A small audio frame classifier, trained from scratch: 39062 training examples, 80.1 epochs.
Rows from block 2 of a small audio frame classifier, named by matrix and row number. Rows with one number belong to one neuron. Each number is 128 + 32 x the weight over its row's rms, rounded and kept within 0 to 255. All counts start at 0. Numbers have three digits each.
After each neuron's rows are labels from the 100 clips, of 14976, where the neuron reaches its highest value: "responds to" is what is common among them; "loudest" is the band of the loudest frequency at the time of the peak. Only what is clearly more common there than usual is listed. The data: synthesized solo parts of chorales (CocoChorales). In brackets: how many of the 100.
# fc1: MLP up (model.blocks.2.mlp.fc1.weight, 1024x256), inputs 86-171
# fc2: MLP down (model.blocks.2.mlp.fc2.weight, 256x1024, transposed), outputs 86-171

fc1.393:048125097175100208139135159095080106083116157157145150138130115152164149114190137142108152122161145115130118104099137101138126129161104130036132146164075198110125170149161047130099162125124109100130149130123111152069110121080211148081162074167135106122145081
fc2.393:118080099076118145182088117126106102148164139111149112138129044182142175122162171151125141118136094108087103136053130137100102132153079134094100123125068164098111123130142073117094078127104176118193091155041098148125114072048113100099114111157088101044106137
responds to: note A#5 (78); violin (69); note G#5 (38); note G5 (38)
loudest: 500 to 1000 Hz (76)

fc1.299:117141138133158168155117141162173108070135182128174100185125126122193160142129197097151166122136156135131141124156138185152218109174051123104154094126121160109154143115122095143100126075078144146109131112129124078113099148105181111068116109129118111156092084
fc2.299:107106113073113141165091124131087124181143175119120125136140044203136163134137120114132129141128128129071101119067147137091128145157078105114104194152054140111125105136147057107111077133128193125168112142039082124106111062047121098101105112139071132025109112
responds to: note G#5 (100); violin (83); note F#5 (53)
loudest: 1000 to 2000 Hz (55)

fc1.268:125114101169119171195116151108142132127097200160137119176092131166132162130121113090144145110154137088176149140173098129147111112153125093064083105098112150048124103112156101106091141189125138077139149146145104130108165108139120121146142078180080104129140093
fc2.268:143081159116112127141128214079098126160115148142110109170153087167132118088148099108143171093147123145113140129077142105126109153148096082088129139096091159056142149133172073129115070074067166104157111113089070169102113112096069143081121123147059068067120149
responds to: note A#5 (100); violin (64); note G#5 (48); note G5 (40)
loudest: 500 to 1000 Hz (89)

fc1.22:158115098188112163150107152157106162126142185151148081143087076199119087167072108082147146102186104120108136126179114116144197083118146101093185115105062151152143148223156100159151086132135120065154114144092142136143134119081064124122108089181099090102159113
fc2.22:133098135101127125158144181091172121162150158121126015127135091143107134159169116124091206141132125089101199139050084056098090136145155081112085112057140159098146123196126158120130102093090143036173128178116109150119160109103105147149158145176114049128112166
responds to: note A#5 (99); violin (62); note G#5 (53); note G5 (42)
loudest: 500 to 1000 Hz (81)

fc1.47:075133138180164114109049113161124085161143121148157136101166150161210120155160129175098090081162136091093149103147153127150180091128111141098149064131074148150134144142125115108135167170099129177096122130153123158087069136054104157150106146189140141126120121
fc2.47:073126085107105131146159132125123107061181105076160099159140098151165128170129175120132118147097128108093139123134125169158123075090105180109078108097132141130177120089150115137131142144139162082128127182093184138171109118096167090100108159147136149096108079
responds to: horn (95); note A4 (86)
loudest: 250 to 500 Hz (97)

fc1.548:132080109130123146101134086146116041135093106107154131127160178106169080126170111078085141152103208136114113133059128099087200157168112135145142168105152128144097214167092088095147191154107119135120205131137063150129140093145171101105107156115094107085110118
fc2.548:116161145081163171165148130089159135122166136130166129146116115133163166201150150131120133092137138107102109153075087115122088135127153121105075106128141113141146182099194176166171164129116158112158143150137145135137168126111119127068161140131175110170098083
responds to: note G#4 (72); horn (43); tuba (28)
loudest: 250 to 500 Hz (91)

fc1.36:082141080125094104127115189095124154166125200122077116119118117100163142131211134182112104066146144133121124113169145128128124188143123136117151104108095128184118186147119093125158108114094100155139088084124111136123149121111147076098125072103143093135170098
fc2.36:150120108157147075165172112050174158102124107108200133178158162137173138162195165118113099067109111156175129150146128081113156178114169101134143120134201091100096178139164176139147176122136160130100174144155098138158170183155126108094199160143174147162131118
responds to: note G#4 (52); horn (47); note G4 (34)
loudest: 250 to 500 Hz (75)

fc1.666:138147098143136124132122161147140129068167082093137063136118123163170138110158168164123162130110105108173152121072136138148166162117154129116049134141106139158150140073099106141150131137177127098082047183156150106102214076094103139065149110117210121077088114
fc2.666:115122114073120097090132093141193170173120150136100148163173120076190140183139117167156119131088139130147150128139159111156116093156168106102108180121190103130105128127158191175175147090099113095089181100171122113141171163115108169145151113112188122179168112
responds to: note G#4 (99); note A#4 (52); instrument: violin (44); oboe (41)
loudest: 1000 to 2000 Hz (42)

fc1.280:082195118088146154121158111127130154111144112174150188099133133134140127091159113172165157137056063123129107145092140164095109166119142143099149160105128171151088187141155078140128155133076075111108114120081135171091152134104155140155151137162109123105102113
fc2.280:124142112061110128174095171115151186067147164101110177170126072142147197206142100152144147164163115106060160142030128175111119147138137107097065114151107128176129141169166123151158143071107183147205141096110128082130157113064129133138134162118148131138120096
responds to: tuba (100); note F#3 (97); note G#3 (45); note E3 (25)
loudest: 250 to 500 Hz (88)

fc1.713:128077098136118180151165154153163104161132120073119078095132131113116182088112142127189070135148096114131118112050133149106076149135162126130116149168123163139157115139126136122150093146159114102132096168121093165091160138039092133117114126116151168148047105
fc2.713:177193158102101162069036119137121189099151134114159095090129116088126101122090135181155154117105108156062111108114124164153122172150075081081121102146131150135127139133145069133163160145103098154167113188148119117103140109142139122087095165092161135139060159
responds to: tuba (64); horn (36)
loudest: 250 to 500 Hz (67)

fc1.17:094111134149146150099197138185165096048137181110178120130116161071142180092139186103164158147132185109129105104128186160136202098145156162157148159143133184145151129089145107186086146165093127210089104123113140097088141122119209135086192129145091115109112128
fc2.17:090159149163122144127092126114095193099104130115116136143105115182107122064111139129140159131143156155137112115121135186184129153155090077083170135148046117152139072095114110100131099126104177085160119178085112140089106087103137130078108105081130103043139139
responds to: note G#5 (100); violin (85); note F#5 (40); note F5 (34)
loudest: 1000 to 2000 Hz (58)

fc1.274:150173092089119145113119079129133093150104087093065080091102151096148109098133139088114088150105108098088109180102106107103157137128130108148095108122138119134082149148108110093078126163109090100130186135075153158121035094117068168099095189118152145124102127
fc2.274:112114111085154179147117142084110130128167139111126142129120075082164131140112152100104180122142143114090108130053179172065090100159101125133084158205132114106169133102118138160133118135119097090197083136132096158099090094083155112091155124118151111152084140
responds to: tuba (98); note G3 (53); note E3 (32); note A3 (32)
loudest: 250 to 500 Hz (73)

fc1.307:136175082128071129146140202153160113092141164134116137180101088142108175161136128076157091094134167110104122165060157162148173145118127108153153128127130112092148100097149066144120100124153085128092151162109147129154118136070138135078114158144091067120096082
fc2.307:113118170067106139059192152131082060115146143087129091141187109046114102076119157107135132111090125139057123131079173146132120086093109126093084102140117112109147066139097113142151100104120053154143093117153076137063072092095141137119109101094132090153059137
responds to: note G#5 (100); violin (94); note F#5 (51); note F5 (34)
loudest: 1000 to 2000 Hz (68)

fc1.565:099160129131103165065166143176150098093142162151166121150115146115137139125149157177167067120150160052115140157134143141160149165147173150161075148117093155075176093079133158150067116046079139113129166126102099144111095154160211103081117045157082185115047058
fc2.565:122099128146145082152132081095087094141068134162097148092113129200083126091084146141129125140140121120154138103139116126118081165135130134147230142101096136100115089136124119053117099095158180165145109083081097158102098121120153146192112115109097189057162111
responds to: note A#4 (100); violin (81); note C5 (47)
loudest: 250 to 500 Hz (93)

fc1.750:163170097174111140185136217147177108087180118104164126133111125138168192123078180142110092085095124135120097134078125155092154125084190114126115194133133164122151095115096111128156124138132160162102110157184120120066169082106163090130140087165092111109076137
fc2.750:184093154116114147100107119189085082177167081103166139152179140127078154108088149120130164099103155105133150139127084159157118137144138098089110099112140108135108069118127098098133102207109118137153086155107075082135080139126163087148152141117131144136110127
responds to: note G#5 (100); violin (64); note F#5 (41); note G5 (31)
loudest: 1000 to 2000 Hz (67)

fc1.571:135162185117108110141122177128100112190147135124136114091160101085119155114096176139176111091150100132115118147129171126148143099129106113096136098147116126135094130121152164131132112111098132196137081143153099196146138146086061177166118055100104108181127104
fc2.571:114165143119127166204143141142131155143121085117116146134086083175153169176170119112126135121136133172129125053096109132160093124194126141116125119098108133126107142102162124166159134164118189141138155129082132147149144122072156166115115136182122122095139112
responds to: note G#4 (60); clarinet (47); note F#4 (37)
loudest: 250 to 500 Hz (75)

fc1.602:072168228110126121119091115147170165131155105161142118096153152105121108152107157152085174117115091037180140127164075146145118105146113118094036118128116141122144117111127138091091111083167144155121098089082092083152132118116166151110131132151105117119119074
fc2.602:127084101150130070109159089056132081097160141149142105114142144119143131135145143154059170122154106211110161102148107119080158061153143177194111105118072158112121143114090174110125090116202118188108117095139082157145109108130134144103132100110054062135147033
responds to: note G#5 (84); trumpet (43); note F#5 (33); instrument: oboe (30)
loudest: 1000 to 2000 Hz (57)

fc1.325:086130107109133161142178179109150144151173146055100120157129131136114143150049149144121182200082085094123160124155163168132079111122104108124174164154140155102119087116144099150160126134091159145119085189117126150101210120127048173066134083196073094122158215
fc2.325:135108145086117163172138087158142129174116143087099132150109085173150136184137101156126162183137086133115146123066108159130040114166139141125112117069128151131151114109164134148141110071098164060137131139069102149144179123088113152064081204126109105107136152
responds to: note A#5 (99); note G#5 (52); trumpet (43); note G5 (42)
loudest: 500 to 1000 Hz (89)

fc1.252:125158130159127105118136158162156103159165175143179120063213165163154095162140187206110116014161093100171129126145157103176085152125182139083114130130081178144117121167126144168117142149102116134131113111114064165072159165121147108113128096121129163105116072
fc2.252:132151192109129164174095057120145108182097146163136159136055097130094109160101083097146093233160125125135070156094106148105090090110132095127112117096115050136140124134120133127090120078164148109140161145105141095180157129106090132176122180143107138097131124
responds to: note A#4 (100); horn (86); note C5 (46)
loudest: 250 to 500 Hz (100)

fc1.468:138111148137099170147098106147066148100122076152094089136104138093171136151167136111121134150112123095143102165074054120163141150162140120104074053065149206135025134150175123144083137118129124155104157104081134151117123107085134162163153135131147128093144127
fc2.468:142133130087138126212121138169120134115133113113136134130146035226124155136140111114126124119112123122136103138111127112161144136162077165150129152134073162121119105104162051114108115159098216129181126110017119108139146093037144124126135177133057110023168123
responds to: note A#4 (100); violin (43); note C5 (29); oboe (27)
loudest: 250 to 500 Hz (80)

fc1.688:141137151107139112145120165158127144127097077183111073164187096152124115147165142127151103132126124132175111187116072159160150104140094150137143056052156173108021152120104094150132144166120142144078109193135153144132121202110181163076152054130114080145109152
fc2.688:141092152054085156123084185085141101173116132148093141125107105089159158183125083143150128140090161173109125156106153117108122108063149138158067177120142088136111158132139141103121151130119107156131151103124101154140140170099107165186153127099147145142094125
responds to: note G#5 (100); violin (98); note F#5 (49); note F5 (32)
loudest: 1000 to 2000 Hz (63)

fc1.296:103164146130127121114139162158094035133112092107091119089133151055158094116126112117118145140114135122139105127148129078147152139184079164104171062128139151088087142146165112132138130167096097140142114156124136159125153120100114167093093155122105128146129102
fc2.296:115160097063130111154076188073170144115166117119116101153141053145178157162152174087161165097115114136102098153071126131138091118142133113099103146176122139113102171109181130120175159106126161064159101119108142126150165124075127131124162144104134131121106098
responds to: tuba (63); note D#3 (49)
loudest: 250 to 500 Hz (74)

fc1.650:132168135101129119152150133128048108171121084113115052138150085155128063146106171171109145073108148129146052180104169112125104133130111128122173136070131173149099145129129119114170134170143095124104110112155128084117078108163097146114060133122083095131134063
fc2.650:148107132116141084142133134163175130109126165110130089130106145108120149153169092100172165177146142106093121170163158114134128107087171108056119088137173134121084141159127136103091146133184104162127183100142153123133136158142153138178208127113107168149107078
responds to: horn (48); note G#4 (38); note A#4 (29)
loudest: 250 to 500 Hz (75)

fc1.353:121122116195097142135161084160104128035099179170090160133137156181131163171177133102155098168120138167133144109024157134167214127118134118148063148152149142090129177151173074128134179110154132183113190201081092165114171093103120143075116114141098113148121099
fc2.353:127071132115075094126144143156084145135138201064106044094146092161116116090129160094112090093127141121150096157091177117137108155148119112062162057078114131060117093122147056088129064102141156160129130159096080082139147122101167118166116171157112081078136103
responds to: note G#4 (57); violin (53); note G#5 (38); instrument: viola (25)
loudest: 1000 to 2000 Hz (37)

fc1.534:088099082156123144131156109135154161113103098072106107132093130140188155100132167175123158146134083080150141131154131107147020147179160114102114126135094164078120146167139139165101101125132112151109064098143084102104100175122087095122147142142149120159168134
fc2.534:104140101113134104161146090103092114153114072147136108093114081129181132165161156107119114159067072142104146136100143119181118132138127173151110144145108164142156121132150126147159150147133185192136144123125097138161138082097101114052241163157123140101117101
responds to: note A#4 (100); violin (43); note G#4 (40); oboe (26)
loudest: 250 to 500 Hz (79)