From a checkpoint of a small audio frame classifier: log mel input, 16300 steps.
Rows from block 6 of a small audio frame classifier, named by matrix and row number. Rows with one number belong to one neuron. Each number is 128 + 24 x the weight over its row's rms, rounded and kept within 0 to 255. All counts start at 0. Numbers have three digits each. After the name is the row's rms in percent of the matrix's.
After each neuron's rows are labels from the 100 clips, of 14976, where the neuron reaches its highest value: "responds to" is what is common among them. Only what is clearly more common there than usual is listed. The data: synthesized solo parts of chorales (CocoChorales).
# fc1: MLP up (model.blocks.6.mlp.fc1.weight, 1024x256), inputs 192-255
# fc2: MLP down (model.blocks.6.mlp.fc2.weight, 256x1024, transposed), outputs 192-255

fc1.429 095:136185135149094138148154143100112115107118119097131136150125163136122088103132107110136135067093138142151132125153161176140125115132151138149124104143144139116142140147130144132166147134178143
fc2.429 108:131084115165042112116136148109105095111113109123105113075109092121116136086135112102137147103104112109105113125156107115110102082141117138132122105122142131130106139111127117095117124118123135
responds to: note E5; violin; note D5; note D#5

fc1.86 095:086144143147091150107129085105161145107090135199175142176174139147158148133135139127154115109144136122090192102189111097149176141117151128109100181153119114097127163083079146105095124145121102
fc2.86 095:075079122145082131133165086144132119134130151152134132116119130098134135121160157128138126115151128112118149147158127159147118066150148125130132145132113127163118150113099110077146127137136155
responds to: note F3; note F#5; cello; note G3

fc1.126 144:120106118106188123114096135106145130128201123125143115176127122176133125177098125129124095139133099163126120152116098127113134132103105142128125099139130107098122113088111113105108107092142120
fc2.126 166:117213154134142108155131140134113118135131123135133131128139127119130122127120100147122125127132123141149120095113126123128116132098126129127124121126125136112113092182125130131124103122129075
responds to: note D#4; note D4; bassoon; note C4

fc1.423 094:129143111179088102116140130100122095146102121119097088155120154114104113147157134086147133105161145141154112135136134134136097137156121153112158159130139124080114138123151111148144161144151126
fc2.423 109:125061104125104135110116141099116106131141160113105111122109117095133126119130128104114120118113126159133117134125114143120111103139108137098134111141134116140121144072129130147116134123134149
responds to: note C#3; note G#3; instrument: cello; note F#3

fc1.631 105:104104150202105128139162110166136111119127113151145082120127121133131133121119124177112122095105130128147136140136056105160165122137100093115143140160145085112115160124109116125128106117126135
fc2.631 079:134139100111103142097176169147120130128088086116092139096111135108120135086082128117119093113101129162109130133102112140117106097114110115158090116089126148111131125119157145170094140134079112
responds to: note E5; trumpet; note F#5; note G#3

fc1.176 100:099148138152107097154161132130148129132135157167155129156124130126124094123165136151083174085152142098099137130164096106155146133152128127124113118120133124120142132112139095132135065113148113
fc2.176 083:111151172160118106188132188124177137147120096126147137116158191142092142158136147107166140115132148127150164162129147094157125096082117126133105179102126167109157151155140180125121155099154145
responds to: note D3; tuba; note A3; note G3

fc1.620 108:131129089145118145089146134117132131115170134158124137142136089166091116142140118078135134140145102105089101108126133114136086135141135130105158143147137138104111112128120097166130147112104163
fc2.620 067:114112101175088119115142129136113124117100101165052137090136132154090146109122129112084118124158136136119121125127125100127109131133118141086150146097183119130114130101109093170127112113166116
responds to: note C#3; note G#3; note C#4; note F#3

fc1.592 091:134186110118095136141118132123138115138147169096148119157172179152121098106150141147116149071134141165121143110173121148123142084124149154148110138136130146106143135128125146101151120161155135
fc2.592 089:128063116154091119133097136124110105122118134091138108121097114129145123146164109107142152124121115123134141118146114102125096102138150161125105123120088117124119130104127141120116105118130133
responds to: note D#4; horn; instrument: clarinet; note D#3

fc1.210 117:120223142133081133126124144110135138127147165131118116189160154133114128156123142127111097105133175125145157146155138168126142111106155156140121132112139167119129114112144137160145139122135143
fc2.210 157:116067113137070132108131123114111107116117134117110124094105116115132136090142122110131113112114134152114127130144118128107113078142121125118119115115135122126119137085128125124119127127126142
responds to: note A#4; note C#5; instrument: violin; note C5

fc1.182 095:149204115127129110110114136121122140148134120134141093173158143124126104108125084126150147153059120123092116129133161135096105112162118145157151126121119111151143132107111117117130138142123095
fc2.182 056:110086097129112144153110086107105114109114147179137113137101119118142115101135123109108116126137152086142135136112118061129118144171103107094103119132161128131137121108094120137134121111134140
responds to: note A#4; note G#4; horn; note C5

fc1.171 098:163153150164092136110121122184148119133129129108138113129133137138117118109139077113098143126131157118148159130163154154079096115169094177149141120121120109122141149117143058128134101151149141
fc2.171 069:121087150082137155120101125096143160144145138105123125092144120139159126122142150162127106125147148133119136160102132130116140097113172135119156129107115128136116160071141162130123148146112161
responds to: note A3; bassoon; note G#3

fc1.230 089:140159143190107117122091103103153136138095127094118159157157160174154139120110131139117148091155154146122115140167135131122144127130124144151105144121085116121132128119145131128156087136185134
fc2.230 133:141058114160065118119125131100114092117109129109121105092113098136135125116129121110113159099132107131128116132136103132111104108146121141118131116124135119122119128083131125120115123122144149
responds to: note D#4; clarinet

fc1.358 097:152196154124123162129154124121124133131113121147143120127127159134130124058123112153158158133108169113150143123137155129085143138157164154155143141132131132131108129130083130130131094166117147
fc2.358 062:149086147145092112100090051107112116142159182152118126133097110122153139103124100112120108097142098100129103088137135153104102124172154104078163106131148118103127099104102120118135122125141139
responds to: note A#4; horn; note G#4; note C5

fc1.251 105:167144128150108226072125139183153157151147139120147153142146099134163115123128135120089149136116161115086112101124125141071112105128103121113138134155170132136113117068116078144130154155121119
fc2.251 060:100115118139104143115123143143111119155134182094141145133130131138125146099153122129099101113114132108121123130118119162145124113156135158171160107135190138115113127131148137127110097142105125
responds to: note A#3; tuba; note A3; note F3

fc1.717 092:108192119143082153115132134155143173160142147130137155141175168141169130104136122153089126113145146126133149115187144138115111121126103180140097137108102149114139125095132144138172121137136126
fc2.717 114:132070138165069121123133142112105101118106132118122098085092114116121126111147121104127152087117107133124112123134108126121109125137114148127148124119129124128104119098119122145098137118152145
responds to: note A#3; bassoon

fc1.164 099:109138147131105173118137085142163135147095136152116158163158127138083133128148174159131132126151168120072117098148096084129146092127112114125092106152152114104125138119146111121143060159110157
fc2.164 094:107093122140123155139168128137142143165105127180065147133138138112098108091168154144164143135148162097126154162194145114124135058160150089098101147166187156139131161113105142103129148151109168
responds to: note D3; tuba; note A3; note G3

fc1.653 087:148142101124077107122136083110141149141122146130113139166195160162143109132140127115110113099143126131147135118140154120115143125152105133143092161112145168090132118107165159129132092151129129
fc2.653 144:128063121143062129111125149110124110111112139109111118084109124127128133114140133101121124107113125135111132139148113127120112084146121130123119119108128118129123139088121130123108139119153153
responds to: note A#4; note C5; oboe; clarinet

fc1.457 106:124170141135109133108155122155128148142125151130148122133150130120138107082111124155159161116120136117061144139162120135139121087138168141165095123120113162145123126130092135096151107139125140
fc2.457 091:098083100158120122103116137080111099125113143080166124106107110177128137142141111109115128101119109134108119122122101118121108118142117120106092090106111163124116125097165160131096127108176146
responds to: note G#5; violin; note F#5; note G5

fc1.200 085:123181103152090112101120124125147159142134156133136110187144152164150110123131126152116174083143129111118148105146133154137149149140089167143101101158142096098121108093136135099115117140149127
fc2.200 115:123066115144071111112138128104121110099108141129116112092114117120145140102156128101136140100123128137111117127163105112127110077155123135133144117126141122135113147105119124113111115123148147
responds to: note A#4; violin; note C5

fc1.313 085:116167114140150165164124104127108148103122128147162133113119179120145102098146099133143136125102145134135166148161138118117141150158087147154153104112134143139117125117131133146135084148132130
fc2.313 078:150057112140122113123106153131131129142121137135105116137116124102121141104114136096110101126110133154144114119154130069145143096167118112123154130118124150133113122087143122120118134077133150
responds to: note A#4; horn; note C5; note G#4

fc1.708 089:104155092136111134123120150095137125117165141111152144147181152143149131121140121147112108090146121118167133132130141144148131128121096177147090117128131179102143127108140129109179130150138133
fc2.708 166:133059121148072124106131137113120087116113133117112109091101119131126135110146132115118139104116121134121121132147113122125104089147129132120130127108138122130119147084133130120111124113151154
responds to: note A3; tuba; note C#5; horn

fc1.33 093:112156143155129105125108133126152109114098142098132111119101168128112111152143117141104141120152171135122153158150144159119176105103169148123130120086093117159156167118125124171114127120173107
fc2.33 062:129113141097117125138128137151120097116147155141139123115163107126104144149156136123138131118127093137142130158094138148103075112063124131102119140101154133099111140113170148135118130078141146
responds to: note D#4; trombone

fc1.11 091:136176077160079116109113127119173112148131171105103138182178162125108087126147131120126147087149108145115097094162137134129108135123128150121121150115133151120167127134138139148148149176175137
fc2.11 138:122053121154078133102123142109126112126128144116111113093103127129118138128148138112145139114124139142120136146132128112119105091155125143114141117125134131125124158083122129143122141134162162
responds to: note C#3; note G#3; note F#3; instrument: tuba

fc1.361 093:142142099144111136099077108136163173124126168127123173145159137146144113086145115130121143094149109151078142144171127130146118080162118160170129144141146126124127142126143145103146115149147163
fc2.361 146:138066115152065117110132140101126085109110138114123099086083113123125119113150129112117155104112121122111121144140106125104105096143121134126141115125138122132123143101143124123111128123137150
responds to: note A#4; horn; note C5

fc1.219 112:156117138136121080123121122135169141162147085134137141142083120156102122129093087119103155144112141166109141132135139132097170085106118115090134124100129100117120095142135110089124084084132094
fc2.219 095:156075128159098138119126134145151129139133073136137141178131149183080162133101143128072134140128127109121138151115150130116138115120146128111155142089111097157136154106134107134126150123152155
responds to: note D#4; note D#5; horn; instrument: clarinet

fc1.38 096:108138154173076151173167165151151142148126127148153143116150110122127062112121156095067135106120164111115122099124155101117121121117102131169148180108091087150167138110119147121163130153156088
fc2.38 079:120079113122093132132157105141127119124088096118159141094108125146162145105150123087159116121108122179120137122136120120126145048168120123112124103136134124153105129097118160103118145120126149
responds to: note G#5; violin; note F#5

fc1.435 087:111138115146082133093098111113186110142094153175164132180192150138149110125148163135098154104161130121079141107148119123146152099144112132125052166144140149096159132111102162091137145146134120
fc2.435 105:105057120138069139124131127111112124140121138137113128084123125110121150115148136130136126129132144127126140133145121112115118066169122127120114112113128124139113149097127116107121126125157158
responds to: note F3; cello; note G3; note A#3

fc1.121 085:113136119104093140126111102137126124165128132114153136176168163131176139098107103145130107096143102122153149136151138105117139151138098154149086143115126162082140121143150146107156107139103160
fc2.121 138:122065112137066135097131148115116089132108135116113118089101125125131142107141134112119134099120129134111115144146120125127112083140134135111121120117142120131121149088124123128119143116139162
responds to: note A3; tuba; note A#3; note G3

fc1.676 105:117138147141106181114155083139131150147114131156101146156170116151083122094150166169122145125137160110069114104137094120121151079143133124155097103148163107122096143137147108133117072161132164
fc2.676 101:103119140130133151141186133138156145150108120170084141133156145101109124113169156142162148143158158110143159160170145129141154061128143069097095149154205153158151148115121130124153159153101152
responds to: note D3; note A3; note G3; bassoon

fc1.514 099:138154118150092132079115110159173145152160119133130150131163125122095131113130135127111120113120173143110118106163126122103139109146122123128135113164136182077129143120154130133116134160121145
fc2.514 074:160071116165083116118102136120150079151093116113124098139133123094123106090104149102109122127106122112136155153147123149099109080154108101156120135113146105114124162105116100087113157123114155
responds to: note D#4; clarinet; note F4

fc1.643 089:101140151126076123103121104097135136127142136112146123139162164145146105105106095135089146111153135122119145160178105145107147126149097146144116101125130131126129125113125123092160095141126142
fc2.643 154:141062121151074120105136141116118096105111130111121108091098119135126133117132126118125141094117130137117115142145113129111108100148111145122139115116130125131118138090133127123112135121144150
responds to: note A3; bassoon; note A#3; note G3

fc1.349 097:104152139135085154093097124127140136136086145147135115154207173139157147120120121107137148112129143132086156129164128137125166116153109123131068136135099130105137137076103140086121145142149148
fc2.349 112:123061127145066132113132123114128101118127137129129121090112134120130130122139137105112119120118132124108118150137119127121115075149134132111150125110130116135127156097129116097120140121154166
responds to: note F3; cello; note G3; note A#3

fc1.402 086:146093138142076183112118098113127114142127120165127114156188093118138122113129170117131144128169166104083125081131134112110147092154144115171126088145132100157088144158124084129107109188143091
fc2.402 087:100077122110127122113134118100162148119100153138115131133160131100090111084165149116122098107127146113091123158168127120113148086175139094133099100149156125180157161109137156142149158152116171
responds to: note D3; note A3; cello; note E3

fc1.145 114:123130143148099125142100078148129150139094076119156150107152111095107111039129111114115137096142109154118120132126155139152118134138091145170119116094081121142157153104100137107158133157121129
fc2.145 108:132081113145130162128136102151146138154165115101116129126134142143113129146134158146135103145150164191138145172129159117134137144151164121136119146098116147153142161086134129112140161156152174
responds to: note G#5; violin; note C#4

fc1.577 097:170135102157072170087134096182113173168138115157142161157127116155158144084173098095141162139137139096118116135152160117121094098157146138156142159120123149169153140136083118135138149166109159
fc2.577 071:123101114109123123105100112106148122077125155083170120082102120119153136155151123146125119106095131150106111139107126140082126130175107109108158119131129119128132126118161113155117104141120136
responds to: note A#3; tuba; note A3; note G#3

fc1.640 092:139157192128094143099110154171112180149132132170117154128127122104151159162128091151128161126169171110093111147139148151104100095116153157141122120085131158169117151123136104126137131144124169
fc2.640 071:142073128137101172112132128120155115114140114085122122124106138149131145137146135138126146136129170145110146161124143136115131088116136134112111127097099121145131149100167109159134150130131170
responds to: note A#3; tuba; note A3

fc1.682 102:137154163170105137103137147140130119168105121115139148132135161144123126125138104121099106085108093169102112153145093133148114111164139135148098087146139132115118134126131137114131118164166146
fc2.682 092:143114102123098090092135129121102117104129117108113112081108111107132091100121113101117096076104110141131097096127084115138110084139109107144077116097118128101127106123104175118112131122126110
responds to: note E5; note D#5; trumpet